config = dict(
    tokenizer='word',
    encoder_stem='single',
    text_encoder_norm='rmsnorm',
    text_encoder_fused_qkv=False,
    text_encoder_bias='all',
    optimizer='muon',
    muon_scale='match_rms_adamw',
    adamw_lr_other_params=0.0014,
    batch_size=128,
    decay_fraction=0.4,
    warmup_steps=300,
)
Rows from block 3 of the audio encoder of a small contrastive audio-text model, named by matrix and row number. Rows with one number belong to one channel. Each number is 128 + 32 x the weight over its row's rms, rounded and kept within 0 to 255. All counts start at 0. Numbers have three digits each.
After each channel's rows are labels from the 100 clips, of 14976, where the channel reaches its highest value: "responds to" is what is common among them. Only what is clearly more common there than usual is listed. The data: synthesized solo parts of chorales (CocoChorales).
# convs0: first 3x3 conv, stride 2 (encoder.blocks.3.convs.0.weight, 128x64x3x3, each kernel summed), inputs 0-63
# convs1: second 3x3 conv (encoder.blocks.3.convs.1.weight, 128x128x3x3, transposed, each kernel summed), outputs 0-42

convs0.111:113180125130126192135149108126088101114112096112087223099148146110150151174123153119088064147157112151155077131100151126141119103133100087157077107088113152112084204142126163074092146104145106
convs1.111:095062131107081195118166087151093105083065081188109140082102140106120156093101140169160112087135136134117158118117093053146155066
responds to: note C5; note A#4; note G#4

convs0.60:100102100109131137130071132138130165108120127104079138110062136163112115057143159097120110058151112126123107108072145139063104085117145058164126117101215114130121151146086093126087106164114159
convs1.60:140154113072189145220129176092159145158124108186132113093064161062110154142149105105148130126163134144112125091141104084098091066
responds to: note F5; note D#5; note G5; trumpet

convs0.92:133136096145164174125125147099133095156133191124141197154121126146128168101162059137144117147123141186173129151069169182098163136176153101112120062157103196137167145136157133090176124119120156
convs1.92:111121119144134145148109052104125118189140094197161180137163167137123124113126104102126177106147098098080068109108129184111086118
responds to: note F5; note D#5; note G5; trumpet

convs0.112:114112069089108162139084126148117113179122129091087055129108122109109145124125109138178083141122102106103136086054209159080113117119122120069145143150114201104075142121141145132161136123186117
convs1.112:079148189172102095110113113077083085108163142070142147076121075145136163142175139128120198125093108125181133145143075092132120113
responds to: note D#5; note C#5; violin; note B4

convs0.19:123098113093135113160080117120149115142086112188110096148122089124132137172099165221116146182108134055133107138155113133087131155098092057133123131131134103131214104149166125140142155152133065
convs1.19:128116112091097182089089077100091058117136107162134147156169162134119079129135110133158089070107118147098084121109114111082108120
responds to: note C#5; violin; note F5; note D#5

convs0.35:083163158128055165091067135094144114111137145151130117064128107151123111086109177129104141042197131107121132142168106168116153164078101095142118124135150128102129103083152101166145086119082170
convs1.35:086139093113178072181103073169166075095135105183132130188176174113128130181111137067086148153110067169161155126089148162141104134
responds to: note F5; note G5; note D#5; trumpet

convs0.0:131114102199118138143179107116141091171098073119145076124092087144075111089088092170157111113065151165151091142112089093082181132107134124127122114125197102120161149143111157145078115084157096
convs1.0:132084130150079138056128115184099092186139122146148150134079133133137149183137137169119148144145046083056081109131088119118076116
responds to: note F5; note D#5; note C#5; violin

convs0.95:147099074132093094122142071108068156113113136148130202097112129161094117132124150081169175061061100181121106134096139106138161138099147113116038101137151115118157141162145140074099123109135119
convs1.95:030158099107111099140120078161107103149109147158089159130113139138138140191151138077059120116101120094171163120160133149148109153
responds to: note F#5; violin; note C#5; note E5

convs0.93:098212178113143165079133129142145125159146162111110182123164131145129165094131093089098103103141220138116162123223150184142104131141144170165143099153117106106141123133119114150154161171124154
convs1.93:118083153124137109158179112100143112049128077086176093127128095128128129039100126108123131179124135137118122122137081209088147120
responds to: violin; note G#5; note F#5

convs0.109:095120157060110097155120102135152144126140070168141087090119159100118115126068173173117117149131127165149134143116115173086128127074126058140139124093174079104118125057114189086136177095103154
convs1.109:128095095105128128168136126156151098127128123197123076171199194067141166153146135158106101085143094162136163099120123079066152119
responds to: note C#5; violin; note E5; note F5

convs0.11:094108186156118176102183120147098151098133136073179190054120113132155131127147153168106163045105140129128088123133149197146150133123081088111139129108099151109138164113116096117195116092134140
convs1.11:159147122176101157121089138124076139130136082142133107149102111139084158148089032095178164088076046107100104151076114141143069136
responds to: note F5; note D5; note C#5; violin

convs0.14:158131116134111119136094045100153166133153093164121143090103184171177121131107124157145127126132165164144124104122082094038079161088111064215151171097139108131132108137124145142153149138114110
convs1.14:090119149087130114107129117162134126140115143134118109151133155062148180100142131115132072115141144143128162070127129093104145113
responds to: note F#5; note E5; note C5

convs0.94:114102108186142147141140152160128108106108084106133092128143143127130153042116102149123072123157150145072150163131119126171101145076121092139156070105152146214139155142088089213092125130110098
convs1.94:091176128140102092146192087085113132111151167197136109149104128118169133120092177144132173156100112128131122121176113142060164107
responds to: note F#5; instrument: violin; note D5; note E5

convs0.116:088075151178156138076202137147117167120149138136186176107124130151105131151142149156136120115047194153165137177157178098138070124078100156151113118158129101129145140084089094096098132131132138
convs1.116:161132117139136152097144120089060194104104053021122112131111073158089147114043079152212083120130132137139097144159147087152139151
responds to: note F#5; violin; note E5; note B4

convs0.108:116051078132104141099121108166091097145103118092176135143088113119102088134141095092201109126134045124148150059119158170129147081126123115108112112116104174121138070086106124089117148099138183
convs1.108:096113180135121159110165117184058099085113176103163170155142168161144205165166150190095129147091112123094133134177070126151097141
responds to: note C#5

convs0.118:164207160146106148138123095100166101139131104191089073105176131117133111111138140182106102193142130154143128151149083180224140162169148126093146103125069108155129157082126127121122157142127126
convs1.118:142074089140100123173133089095128148103164058086095109132109097153129059151109085138121133166104152146097093120132093200120164115
responds to: violin; note F#5; note G#5

convs0.73:095151098138123128120172153111104036133132115111081140085132157140122142165080093140078127175150153152108181080122129132171099137135080038103176109155127167125106077117082142146160140081131118
convs1.73:097120155180144086170133130119160141099158075141172110134088121091132096066165158168123133132093143102154115130176129123068159109
responds to: note F#5; note D5; note E5

convs0.72:156058190099111142129115098145166161133110118126137137138153139122108116207092157125119112135144098132153164091128149048117178165142103199142204156148109132193167130108107163159161114128099142
convs1.72:157160127079081146096123095117148152090109122169130163141171127126151102109171130109165131115092130153181161151147103121116127172
responds to: note F#5; note D#5; flute; note G#5

convs0.29:130206165163124152169158148067123139125090063098132140105145135103179066108139153137133102137117117127118122123132074111154114052067130103104143198106157166113144131071076111136087129159128128
convs1.29:055066096117126050128149146081127110121154149135117070081151138162142089132163176082087162127099045108172126142098063187071144183
responds to: violin; note F#5; note F5; note D5

convs0.91:135164130118111156125133139092131140114150110119151146087101114094140165158130107115185104156196160127177123116148187174135093147160139076095161124183135162143132179092100212112144199095183114
convs1.91:158126125116192130139131113104093048095090070162155114138127172133096153038104111139157162131123115115129068202090148103129090138
responds to: note F5; note D#5; violin; note C#5

convs0.27:130147118086157156098137175151110108137131149089107030099121131114148123078120166218084095149112149146110082120154145127165098128141122152133150155184120112132056108072166158122135129090110181
convs1.27:131125136163144081160190116172135124107135101092120109145142170102094109089132109143155128133061129116182198118146099181097142140
responds to: note F#5; note E5; instrument: trumpet; note G5

convs0.97:146088134164100115170075096106139149118126113107127146121124142131126169095057071075087204110086066126122156166070140104110142180168109139122118142134181076144159109120109093110134113087169163
convs1.97:173167118136135100105103142107143175133125122078104155114108133143153148151091105114157117097108102137216093167141197190136193152
responds to: note C5

convs0.38:135116082112130141146070146095093101124110104131057119146195109107147116135128196104131173154129086085155166119124135067100178152137098136157081198116132135051164088161116144157103124159126110
convs1.38:098104108123152138109108128123150114128168129132035082119155141147136099120119185182120134136117144178100116156109098202040118129
responds to: note C#5; note D#5; violin; note F5

convs0.67:184138116146081149127186147113153125116122119167158085049131114102155159067151123115148147141181057151124138155134119137142116129134135099110218051116096121163135090133091150150138090139182109
convs1.67:172075137155097074099127147105113213102163160104078139088173101157125095100146131163155155157102086129210124135108102165160178172
responds to: note F5; note D#5; note G5; trumpet

convs0.52:175200147118098098133083125126176149136125173137071085126167108112094151055046155156124201144156145143113111121160112145112124152140137109108164116162093128108100187111137160158189105132114112
convs1.52:105087127097132139117050145134107077078141089099123069100129149146090136139101124109103134152094094159116102174141096137107093155
responds to: note C#5; violin; note D#5; note C5

convs0.105:204094136111140130111133154152140088112202186154152157114097190112074170088087164109137125122161117231166150145125100154112119098130144125111151152169108084094082155110128150097136119124117116
convs1.105:166114168131151132138087173127119125089149082124166166155166108113144105111131113153108130092099100103185120141138141102175140156
responds to: note F#5; note D#5; instrument: violin; note E5

convs0.99:161220150150141095155129091136120113094117097177145142156104128104124168126150114111104121168203128122085111157131153149176146103118106076067085145128144179137174129110081149067159161138138073
convs1.99:162053099134094117101114063141114116135142115120127091158067140157108138179087095160119091079148123129043088116119109109224088119
responds to: note C#5; note F5; violin; note B4

convs0.126:134127167137119109104153128089086121107132120161138133095095072099137121161108217130158107132159113092140118149115137208177088113122085158103126132162031148178139175173128139109104138132191133
convs1.126:167053137157071113109150125077059162121099089149091133127134101138092138149124078143124155118110101139143130149081098123196120108
responds to: note F#5; note D#5; note G5; note F5

convs0.96:118153134153091163133088105170098154180166093166105122202153149121114099129101167140148173188106143181170119128129098094107159150153101144141176128117116067118109128122080147093132063077080170
convs1.96:095107055107175114114108046112096070072148106198070079134118149138121138156103092105103128079091117134132134099090128116077126153
responds to: note F5; note D#5; note E5; trumpet

convs0.41:069161155104141146146146147111170177123146127115111202103171165100093112120107125142143110135151174158114072178182192129083153089133158127118063134152133131149132215141165171126140142171134123
convs1.41:134071185126103166133140136051090116068071077086124112110111133151103093122125151118140113105127104108156121156103110118104120102
responds to: violin; note G5; note G#5; note D5

convs0.59:151103125084093124128116103185162207137102167165198105128078126149098131199146154142159140112101160112130144115069113175089127096153123082119121151107161130100051109134100124179159164150133125
convs1.59:132170101083148107129150138105128077171169157202135137129099127131138133068079119082096140062082124144109183131137091112107125208
responds to: note D#5; note F5; note C#5; instrument: violin

convs0.30:091111163118116154149111134152137101126080107093106165154125117111099139125097163106134164084145206083146109119190106089063151109130089086162106121112055097112175126142146192161060151117104107
convs1.30:079057164115117068148120122082140141138120118144124105061132159158132130115169179108076162150133127106165124147142059118109143130
responds to: note F#5; note D5; note E5; flute

convs0.34:139149078065125189139088124079177152152136130175123069121121161120103179097127093170145090186124171149122121062146144121146098086135154094095122172178131156087145143129083126140172076118122141
convs1.34:159070144073104107078124105137069151134142062106147104159156120131130096103142138106125163095086127145116088124109067130051105164
responds to: violin; note D#5; note C#5; note F5

convs0.33:081164135117084117106127092140117098160122101086135113163084129121178176090118153134149119180126117102082116083125121085116107126062080098114126149118192133122063124040172176136154175117113117
convs1.33:136139092242113075121166182133138143096121148127141100123177136089154096142146154120132147213115113129066131151133127056109169162
responds to: note C5; note C#5; note D5; note B4

convs0.28:131099138094135123130112132167171177158163158076161158167116175197150137116117132148094097148101096158175122067090106129145097104061084074149135101099131117093097141103134135059162124127068103
convs1.28:152140163183124105121076118130100140130142113117105185185120074066145151136139117113105096174102110116130142109116192084144202125
responds to: note C5; note A#4; note G#4

convs0.49:087153143096087167158129083129123112124164130188066127081116121119098157045133121132157111063179109154095116128098147146185129153166115136083099097132158167143146116089109176084073168123142113
convs1.49:151074122154111142165133119123088122059150051191171126116105069120094111124120120125147116109167135189080161103102081096169149085
responds to: note E4; clarinet

convs0.47:152076183118161127166089114090083155079121117123142092083118145172146163111128098092122155129115063140148092147169131153119195138102113139198076153140107151122186081144107163117073107103089143
convs1.47:146157115115138093129143124114159209085108131035137111074118132148087131146139104134166160123141160163174090173191105121162131130
responds to: note D#5; note C#5; note B4; note F5