A small contrastive audio-text model, trained from scratch: batches of 128, 39062 training examples.
Rows from block 3 of the text encoder of a small contrastive audio-text model, named by matrix and row number. Rows with one number belong to one neuron. Each number is 200 + 20 x the weight over its row's rms, rounded and kept within 0 to 999. All counts start at 0.
Before each neuron's rows are labels from the 100 texts, of 14976, where the neuron reaches its highest value: "fires on" is the input token at the peak. Only what is clearly more common there than usual is listed. The data: synthesized solo parts of chorales (CocoChorales). In brackets: how many of the 100, against the usual share in percent.
# fc1: MLP up (text_encoder.blocks.3.mlp.fc1.weight, 1280x320), inputs 0-106
# fc2: MLP down (text_encoder.blocks.3.mlp.fc2.weight, 320x1280, transposed), outputs 0-106

fires on: "violin" (100 vs 1.5)
fc1.374,196,184,184,209,220,183,195,183,218,181,213,196,262,159,190,200,177,202,238,202,177,222,198,198,183,200,210,174,213,224,208,185,187,207,191,200,183,210,190,199,167,198,155,172,197,208,233,218,200,207,209,212,218,192,198,186,200,210,192,186,212,183,193,195,209,170,228,195,203,197,174,168,171,191,197,186,215,226,202,242,207,199,184,168,182,172,197,206,188,192,199,196,183,215,199,201,229,201,181,195,196,217,179,197,183,232,197
fc2.374,186,218,228,196,213,201,156,220,176,181,213,187,174,220,211,219,203,192,186,207,207,190,197,211,191,157,189,215,196,226,197,196,218,190,157,192,201,175,212,182,215,192,216,192,181,187,208,217,219,210,203,181,186,179,210,183,245,206,176,201,226,223,217,192,209,190,208,217,192,187,196,180,221,185,204,218,212,198,155,182,224,210,202,226,211,190,223,209,212,202,180,160,175,196,211,186,182,203,196,228,216,213,175,179,166,204,201

fires on: "cello" (100 vs 1.1)
fc1.744,220,229,237,233,193,201,234,211,222,219,219,208,226,153,209,208,197,176,189,189,192,197,208,180,180,233,203,235,198,178,200,195,196,250,204,230,208,205,196,200,218,248,189,194,209,211,200,232,188,217,190,202,198,212,192,178,226,210,165,177,181,219,243,219,202,223,208,210,191,183,219,217,198,166,185,178,167,179,173,195,230,184,182,177,212,218,187,153,183,177,178,208,175,212,200,202,197,219,191,208,209,216,198,190,181,207,200
fc2.744,218,233,196,206,178,211,215,233,205,156,180,206,196,185,206,191,162,199,233,206,191,221,206,156,177,205,213,180,207,204,187,189,219,207,186,216,195,187,202,196,172,174,227,214,193,193,184,201,252,204,229,200,198,207,205,232,214,186,216,214,185,173,242,233,187,175,204,166,162,209,217,224,189,207,214,187,226,227,230,208,171,202,216,167,179,217,201,201,186,189,219,174,204,194,200,166,174,201,217,204,176,215,219,190,181,217,216

fires on: ":" (100 vs 10.7)
fc1.532,200,198,197,197,207,214,175,212,193,192,174,200,227,196,250,168,190,192,211,205,213,199,201,213,196,214,220,216,210,179,202,207,203,206,188,194,194,183,186,154,189,216,140,182,178,196,223,209,203,196,197,205,174,225,191,195,199,214,195,163,238,198,204,204,187,202,224,198,208,220,212,182,193,228,200,203,179,210,189,238,192,209,201,193,196,206,199,258,202,188,175,187,185,209,207,228,219,207,198,177,198,199,187,192,180,250,190
fc2.532,187,203,219,194,177,210,216,216,224,228,192,208,220,195,183,204,182,186,194,220,170,217,190,242,214,197,171,190,160,214,209,198,184,180,204,195,188,175,170,229,237,200,177,233,190,210,218,189,195,205,203,238,204,197,211,215,175,211,181,177,240,218,192,222,210,196,183,188,201,214,191,209,204,247,207,203,200,206,225,215,211,214,204,190,183,177,190,254,186,196,194,202,163,201,204,186,236,211,203,222,151,209,204,210,181,179,194

fires on: "clarinet" (100 vs 0.9)
fc1.59,201,210,191,212,185,198,189,178,207,252,189,209,244,210,210,178,179,193,215,184,193,212,184,220,197,226,225,215,182,199,208,216,206,191,207,203,212,200,225,174,205,191,171,176,184,214,219,190,206,204,184,179,200,226,192,218,141,225,241,227,181,240,211,219,189,205,228,200,186,212,181,213,219,195,204,193,189,210,191,209,194,207,201,207,206,204,205,220,203,214,209,223,198,189,225,202,230,193,172,211,214,201,214,198,198,253,213
fc2.59,195,204,203,191,209,199,191,211,193,196,196,196,159,191,176,207,194,219,196,215,175,224,225,213,182,177,180,178,190,225,206,195,201,189,211,188,198,208,206,234,165,183,210,198,194,190,187,174,207,221,225,218,181,216,233,177,206,193,214,195,198,203,233,216,208,207,215,182,254,208,232,224,190,206,176,194,196,227,206,192,213,202,209,187,227,193,217,152,218,171,182,204,208,167,190,180,169,213,235,212,200,205,200,164,218,200,203

fires on: "clarinet" (100 vs 0.9)
fc1.168,190,213,215,203,189,205,202,187,221,239,180,195,230,202,218,204,189,192,232,181,175,187,210,228,185,211,221,207,205,181,182,181,195,208,206,211,216,149,209,175,216,194,166,210,210,191,218,207,200,195,210,188,236,222,204,204,159,200,198,230,175,214,188,238,193,184,211,195,203,187,190,248,208,179,211,199,211,186,184,234,202,188,194,222,202,171,213,182,205,193,155,173,218,202,207,205,230,189,193,185,206,194,227,219,196,197,172
fc2.168,207,219,215,149,215,212,202,222,149,162,187,239,217,208,223,182,202,190,225,237,160,221,226,170,202,223,180,218,218,226,209,190,209,199,184,128,181,202,191,191,178,199,213,183,166,193,190,169,188,183,170,186,207,227,201,174,179,223,198,208,244,197,228,166,212,221,191,213,184,218,193,157,229,203,189,188,182,236,187,204,230,227,229,208,204,196,203,222,169,204,182,219,193,189,194,197,229,215,243,237,222,167,203,168,174,187,190

fires on: "clarinet" (100 vs 0.9)
fc1.266,211,209,215,174,188,220,210,187,216,205,182,204,261,184,219,211,188,219,179,192,193,193,227,190,193,179,197,199,195,199,193,188,172,132,200,161,181,206,221,178,234,200,203,181,197,210,209,213,208,178,215,195,235,169,206,169,200,171,197,213,201,200,183,227,225,224,177,173,186,216,200,203,206,208,198,170,226,202,178,244,185,162,171,195,216,197,186,188,182,209,175,202,165,185,225,207,204,182,203,159,221,184,194,189,210,205,183
fc2.266,198,184,205,192,201,206,229,191,198,222,221,207,208,216,221,189,217,173,219,215,160,212,235,197,200,202,202,180,191,213,185,218,190,202,206,202,197,209,183,202,201,194,185,202,207,145,189,190,231,202,212,206,184,211,217,231,186,194,212,171,192,197,208,183,167,178,190,200,194,201,183,170,216,174,203,191,196,217,200,204,183,195,210,210,183,175,194,214,220,200,206,185,210,197,202,190,232,170,181,227,195,212,205,171,221,216,205

fires on: "3" (100 vs 3.2)
fc1.211,205,196,186,210,216,215,198,222,189,178,180,222,196,200,258,203,224,209,189,198,215,209,207,197,206,200,188,223,183,118,200,152,190,191,210,204,201,175,192,161,196,186,178,204,207,190,209,216,204,184,212,213,218,199,219,192,219,190,219,178,224,211,199,192,188,198,196,201,224,188,197,195,201,173,226,212,200,194,187,202,197,203,194,192,182,208,190,205,207,241,208,216,196,218,223,203,193,207,222,217,220,219,190,201,209,198,200
fc2.211,210,188,160,187,208,197,185,183,193,206,232,224,155,212,204,216,185,218,210,183,168,231,219,200,221,237,200,203,204,189,218,235,201,199,187,176,196,202,220,201,228,228,217,224,203,162,175,169,182,195,191,187,194,212,190,208,207,185,193,216,193,221,207,173,227,207,206,264,231,208,175,233,195,228,217,188,201,189,218,216,212,234,192,172,182,197,196,195,158,196,181,219,172,201,196,205,211,188,211,185,189,211,187,195,221,200,191

fires on: "clarinet" (100 vs 0.9)
fc1.184,198,222,200,204,188,203,184,184,199,207,229,188,289,220,223,171,177,203,235,195,195,190,204,195,211,188,215,200,192,188,198,172,205,189,220,203,196,171,179,141,211,195,159,185,185,214,205,185,216,189,202,189,189,208,187,204,183,203,191,181,188,198,199,207,189,193,247,197,215,203,208,205,208,231,186,211,248,201,199,222,181,221,199,190,206,204,209,153,202,192,212,199,210,194,210,187,215,200,190,190,188,203,216,217,195,232,169
fc2.184,193,171,170,154,207,234,211,200,211,188,211,208,199,219,198,204,205,213,169,217,207,218,198,185,182,222,190,189,172,218,232,189,210,176,187,200,196,198,193,184,197,201,197,195,205,127,196,218,236,178,200,185,181,187,235,175,221,200,220,171,202,175,230,151,228,165,178,203,159,195,198,213,180,207,182,202,230,236,210,218,178,217,197,204,183,199,222,207,230,208,213,204,172,181,191,153,183,192,214,220,217,195,185,203,207,185,192

fires on: "cello" (100 vs 1.1)
fc1.593,190,181,170,203,180,216,201,181,205,199,202,197,282,178,197,178,202,201,187,189,178,206,215,210,208,204,198,200,188,175,211,178,200,177,192,231,217,195,187,193,215,200,131,192,191,159,214,191,190,207,228,167,202,216,204,230,182,209,215,189,204,180,212,202,195,207,195,199,188,207,206,208,203,187,203,191,209,197,207,148,174,179,196,207,183,203,219,176,198,238,171,234,188,191,222,189,204,190,175,203,214,219,196,205,200,227,202
fc2.593,161,196,202,172,194,186,194,191,221,182,201,199,180,204,175,210,190,198,203,195,206,193,192,231,207,201,188,164,209,183,185,210,167,205,267,201,219,204,223,220,260,225,229,203,221,235,183,237,191,220,220,203,193,216,198,191,210,174,190,240,225,212,214,241,224,222,211,194,250,192,226,189,197,171,208,225,176,136,214,175,202,194,208,193,225,171,184,175,208,206,203,207,177,210,186,200,198,221,228,218,192,207,204,202,197,175,224

fires on: ":" (100 vs 10.7)
fc1.206,181,190,225,211,214,180,187,179,217,187,165,215,272,152,230,186,188,220,218,182,164,196,178,211,197,179,214,172,224,201,191,196,205,206,215,193,195,169,189,172,173,220,187,205,215,210,194,197,202,192,204,178,241,189,195,221,196,211,190,183,172,171,200,221,197,222,228,203,186,181,194,200,211,206,257,200,200,206,207,203,185,223,170,208,195,208,219,175,201,170,193,225,182,218,185,219,197,210,180,179,172,203,214,199,227,229,208
fc2.206,193,204,187,199,222,196,220,171,206,193,209,170,207,215,249,227,165,235,151,206,214,183,224,201,187,194,193,210,196,212,206,206,221,179,198,196,170,197,194,195,242,191,183,199,201,176,211,195,216,177,178,204,184,217,203,225,193,172,179,172,222,190,210,161,253,210,222,232,229,206,227,163,236,170,160,225,218,207,208,178,192,220,203,186,194,190,196,162,191,200,211,210,167,216,221,204,181,158,183,169,194,202,192,200,189,197,217

fires on: "clarinet" (100 vs 0.9)
fc1.339,222,219,174,199,191,197,187,210,200,197,212,197,228,163,215,192,155,190,247,191,167,185,184,203,242,203,197,180,198,188,190,150,184,233,204,210,203,171,212,171,219,217,161,194,174,218,214,230,194,196,202,181,204,223,178,172,203,185,182,203,189,189,196,210,205,207,240,211,215,204,205,221,208,201,194,195,207,201,175,223,191,201,194,214,202,189,188,179,231,144,191,172,209,201,191,165,176,153,183,212,211,178,198,211,205,176,186
fc2.339,226,216,204,172,199,176,197,205,201,217,194,220,195,202,191,217,181,211,211,202,201,220,189,191,208,206,186,233,221,229,190,195,217,188,190,229,158,213,180,247,175,174,200,177,237,206,229,165,222,224,224,228,138,216,211,179,199,163,175,229,187,192,182,191,201,211,195,153,176,193,197,180,224,192,182,167,193,239,233,221,187,218,199,207,200,225,215,191,211,190,221,206,211,216,228,205,231,209,228,197,202,179,226,199,217,205,204

fires on: "trombone" (100 vs 0.8)
fc1.303,199,200,199,190,201,182,188,184,227,208,183,196,249,161,199,170,172,217,254,199,191,228,217,192,217,195,193,222,220,190,215,218,205,222,201,211,221,169,178,200,197,218,139,183,186,196,198,216,192,201,211,213,203,210,209,200,187,195,173,207,212,184,167,187,177,208,220,207,206,198,188,206,210,193,203,191,219,208,201,218,177,207,178,195,204,196,208,156,195,166,204,189,224,186,185,182,206,179,178,201,191,223,215,201,190,245,187
fc2.303,218,194,223,256,204,230,169,208,213,195,199,195,172,218,158,200,195,197,179,176,164,177,197,184,227,204,214,190,169,207,195,204,228,219,209,200,193,198,190,230,222,197,206,190,179,216,185,185,189,212,213,196,219,197,182,237,205,166,215,205,196,208,174,216,192,212,197,167,196,203,192,209,172,235,215,178,197,170,212,183,192,208,208,179,163,187,205,215,216,181,213,202,212,190,232,177,168,182,260,207,207,233,182,212,198,167,155

fires on: ":" (100 vs 10.7)
fc1.69,195,199,171,229,203,204,186,191,196,212,235,204,230,188,211,204,202,175,228,173,218,206,198,200,205,233,210,236,175,186,198,190,195,220,183,201,214,159,167,191,214,167,142,180,219,195,196,234,217,212,189,179,180,202,204,205,182,201,209,188,180,215,188,225,173,227,201,195,209,195,174,203,187,182,233,235,176,203,193,228,212,186,197,202,196,183,225,193,196,203,227,181,196,193,203,196,217,207,185,178,176,175,181,235,187,190,214
fc2.69,191,201,183,189,171,224,181,202,197,184,207,190,209,207,225,192,210,211,220,189,151,202,186,197,217,233,191,206,218,228,193,185,233,241,206,200,185,191,229,217,165,196,210,183,194,184,197,226,223,189,208,197,179,194,189,191,194,251,164,201,208,177,191,221,221,198,180,213,200,204,175,218,193,194,208,216,199,227,196,188,164,212,212,179,185,220,220,206,203,181,185,203,210,174,203,201,172,216,226,207,249,196,193,173,207,192,213

fires on: ":" (100 vs 10.7)
fc1.94,202,205,194,200,204,180,197,204,198,188,175,198,269,199,226,179,154,191,223,202,195,176,207,197,234,195,213,204,220,148,180,229,214,225,204,209,193,204,201,207,222,205,153,208,189,218,220,209,199,208,196,216,208,200,176,208,197,205,193,211,210,174,203,231,175,234,213,194,230,202,198,208,203,205,223,200,200,205,199,242,191,179,204,194,205,202,206,175,196,179,208,187,207,205,201,221,189,210,189,187,194,216,207,199,191,249,215
fc2.94,190,199,208,182,206,179,213,218,193,215,200,201,190,207,185,220,190,187,219,207,195,189,216,196,180,201,206,186,179,196,192,179,186,212,167,193,189,169,210,173,221,222,160,240,204,218,196,182,208,198,182,201,196,171,130,216,199,205,188,212,195,218,233,235,207,182,180,183,203,200,176,209,241,198,219,210,217,187,180,175,174,184,199,226,200,198,198,195,142,196,190,196,173,228,200,271,218,205,169,186,175,204,201,234,216,202,204

fires on: "clarinet" (100 vs 0.9)
fc1.295,204,213,199,179,188,206,199,189,205,209,226,195,255,204,254,189,210,209,258,199,189,209,202,203,205,184,182,197,207,149,202,152,200,228,199,193,180,159,181,142,165,207,147,178,208,208,208,201,204,201,197,191,204,207,191,230,184,197,205,174,201,196,181,201,216,229,218,164,188,210,185,193,214,208,214,201,231,210,208,203,186,185,202,197,198,199,198,216,207,220,218,180,204,198,214,189,208,193,196,189,199,215,226,198,196,232,203
fc2.295,191,205,195,242,171,219,237,209,240,165,207,229,172,201,240,171,188,221,193,181,214,200,181,209,202,218,154,197,192,214,187,224,184,221,218,200,230,244,230,241,224,162,221,199,216,206,184,214,190,199,208,203,220,202,204,188,203,166,173,194,186,188,222,198,209,196,221,198,206,175,235,194,194,235,179,219,228,213,213,201,273,223,186,180,183,206,180,204,202,171,205,179,179,177,169,163,167,213,195,207,226,198,193,193,181,201,218

fires on: ":" (100 vs 10.7)
fc1.637,203,200,201,222,205,198,190,194,201,197,187,191,257,218,225,186,166,186,242,201,203,188,206,197,214,193,193,216,215,189,205,218,207,219,215,206,211,213,203,191,204,203,139,193,170,195,221,231,186,201,192,212,189,201,191,181,204,219,195,185,189,185,192,212,221,237,232,198,213,218,188,213,173,229,182,210,224,206,190,246,214,198,213,180,196,200,202,215,191,189,204,194,195,213,189,206,175,211,172,212,193,189,184,213,188,188,210
fc2.637,199,198,202,206,217,223,220,211,168,193,222,252,185,211,272,229,188,162,192,158,177,186,212,209,199,178,202,160,197,202,185,197,203,238,179,186,196,165,175,187,231,200,233,189,195,192,194,205,192,192,206,186,209,186,211,207,173,209,209,178,211,192,204,209,183,174,219,232,217,192,213,206,184,219,226,223,194,194,186,193,213,210,199,164,210,203,179,205,192,206,212,165,182,183,218,208,222,196,228,188,204,195,204,188,194,181,236

fires on: ":" (100 vs 10.7)
fc1.620,202,210,199,194,179,208,189,190,202,218,211,197,209,212,238,163,176,199,262,194,195,204,199,188,219,202,198,214,201,154,207,183,191,224,200,207,207,165,199,159,188,203,143,187,217,187,205,212,197,186,196,220,217,210,201,212,177,208,200,138,215,191,179,193,172,171,208,207,222,212,173,208,207,257,190,197,191,199,213,246,193,218,208,195,210,200,195,213,213,198,225,172,206,206,203,175,217,181,172,180,196,204,199,198,192,231,189
fc2.620,205,171,179,163,208,201,217,171,234,187,200,185,194,196,176,219,217,226,198,181,196,164,214,179,203,189,210,182,217,205,198,200,214,145,225,219,153,209,204,199,220,180,201,181,200,202,213,220,193,222,228,169,187,212,238,194,221,177,220,214,206,146,210,223,230,237,208,191,201,190,223,181,213,178,212,231,204,163,196,187,179,178,181,196,201,207,189,206,197,198,199,190,201,179,224,211,174,201,218,195,197,185,205,196,207,208,222

fires on: "g5" (88 vs 0.8); "b2" (12 vs 0.1)
fc1.71,205,189,189,207,218,201,176,187,206,195,250,189,220,215,205,190,205,202,243,199,176,176,189,207,231,189,187,223,199,199,200,214,198,207,180,186,194,205,187,235,185,205,195,207,191,199,192,198,193,187,199,199,174,178,209,212,187,182,191,151,191,183,223,231,197,220,187,198,221,188,202,199,183,223,179,197,218,209,215,177,203,197,183,192,192,204,196,260,191,195,222,209,192,201,198,185,214,184,163,195,198,205,229,190,223,222,207
fc2.71,202,179,199,148,192,219,234,191,206,216,193,201,229,190,231,224,225,200,177,197,195,197,179,188,193,198,231,142,181,190,182,151,209,179,241,210,143,177,198,175,219,203,176,193,215,164,214,177,201,216,195,195,176,208,215,210,230,173,178,205,229,190,189,172,212,200,204,223,195,205,198,191,190,198,230,210,205,198,217,201,200,177,185,184,198,206,205,189,210,225,206,210,190,201,231,233,217,218,223,215,212,227,213,220,206,158,189

fires on: ":" (100 vs 10.7)
fc1.282,215,191,209,209,204,201,190,162,191,251,181,225,230,210,187,198,199,211,236,194,196,164,215,209,219,183,208,211,200,136,180,220,189,189,180,223,201,220,184,187,203,186,164,199,170,216,196,193,203,209,214,197,199,223,191,199,182,206,186,215,211,236,204,241,174,229,216,217,190,211,181,215,220,183,220,203,192,176,196,253,201,167,181,191,222,193,203,163,195,172,200,218,216,210,196,199,235,215,170,217,169,229,218,195,184,178,218
fc2.282,193,209,189,168,215,208,234,209,223,210,208,187,217,181,238,223,183,177,172,201,181,206,196,193,217,194,210,204,208,206,203,199,212,183,165,188,179,225,239,225,180,200,222,178,213,195,195,236,229,192,204,245,205,197,190,212,167,200,196,166,183,233,193,231,193,215,205,171,207,193,218,178,182,197,174,222,189,200,193,219,158,232,173,168,200,197,191,198,224,161,222,191,234,200,206,185,207,212,212,210,250,212,181,190,188,213,193

fires on: "clarinet" (100 vs 0.9)
fc1.209,207,208,197,178,199,205,175,189,188,231,139,194,320,217,202,181,194,202,223,203,193,201,214,192,235,199,191,211,211,183,213,230,200,192,215,199,186,204,178,189,207,203,192,188,175,193,215,181,191,199,201,208,183,208,213,184,179,211,197,207,190,170,189,221,182,224,229,185,223,212,215,184,197,210,186,203,184,197,226,233,171,199,215,193,201,205,199,147,198,203,213,211,191,203,199,196,203,193,168,195,184,207,206,189,209,216,184
fc2.209,196,193,226,152,208,193,200,228,245,182,218,214,168,195,213,177,198,234,193,217,202,207,184,204,190,203,210,218,199,194,214,198,182,213,215,215,210,209,208,197,253,189,176,207,227,190,186,230,268,173,202,179,187,206,203,208,218,203,173,182,214,197,231,190,235,166,205,211,196,188,209,201,206,208,196,216,205,196,192,199,200,193,215,199,192,177,208,212,231,212,177,178,171,224,209,160,174,199,195,209,226,175,180,186,188,220,221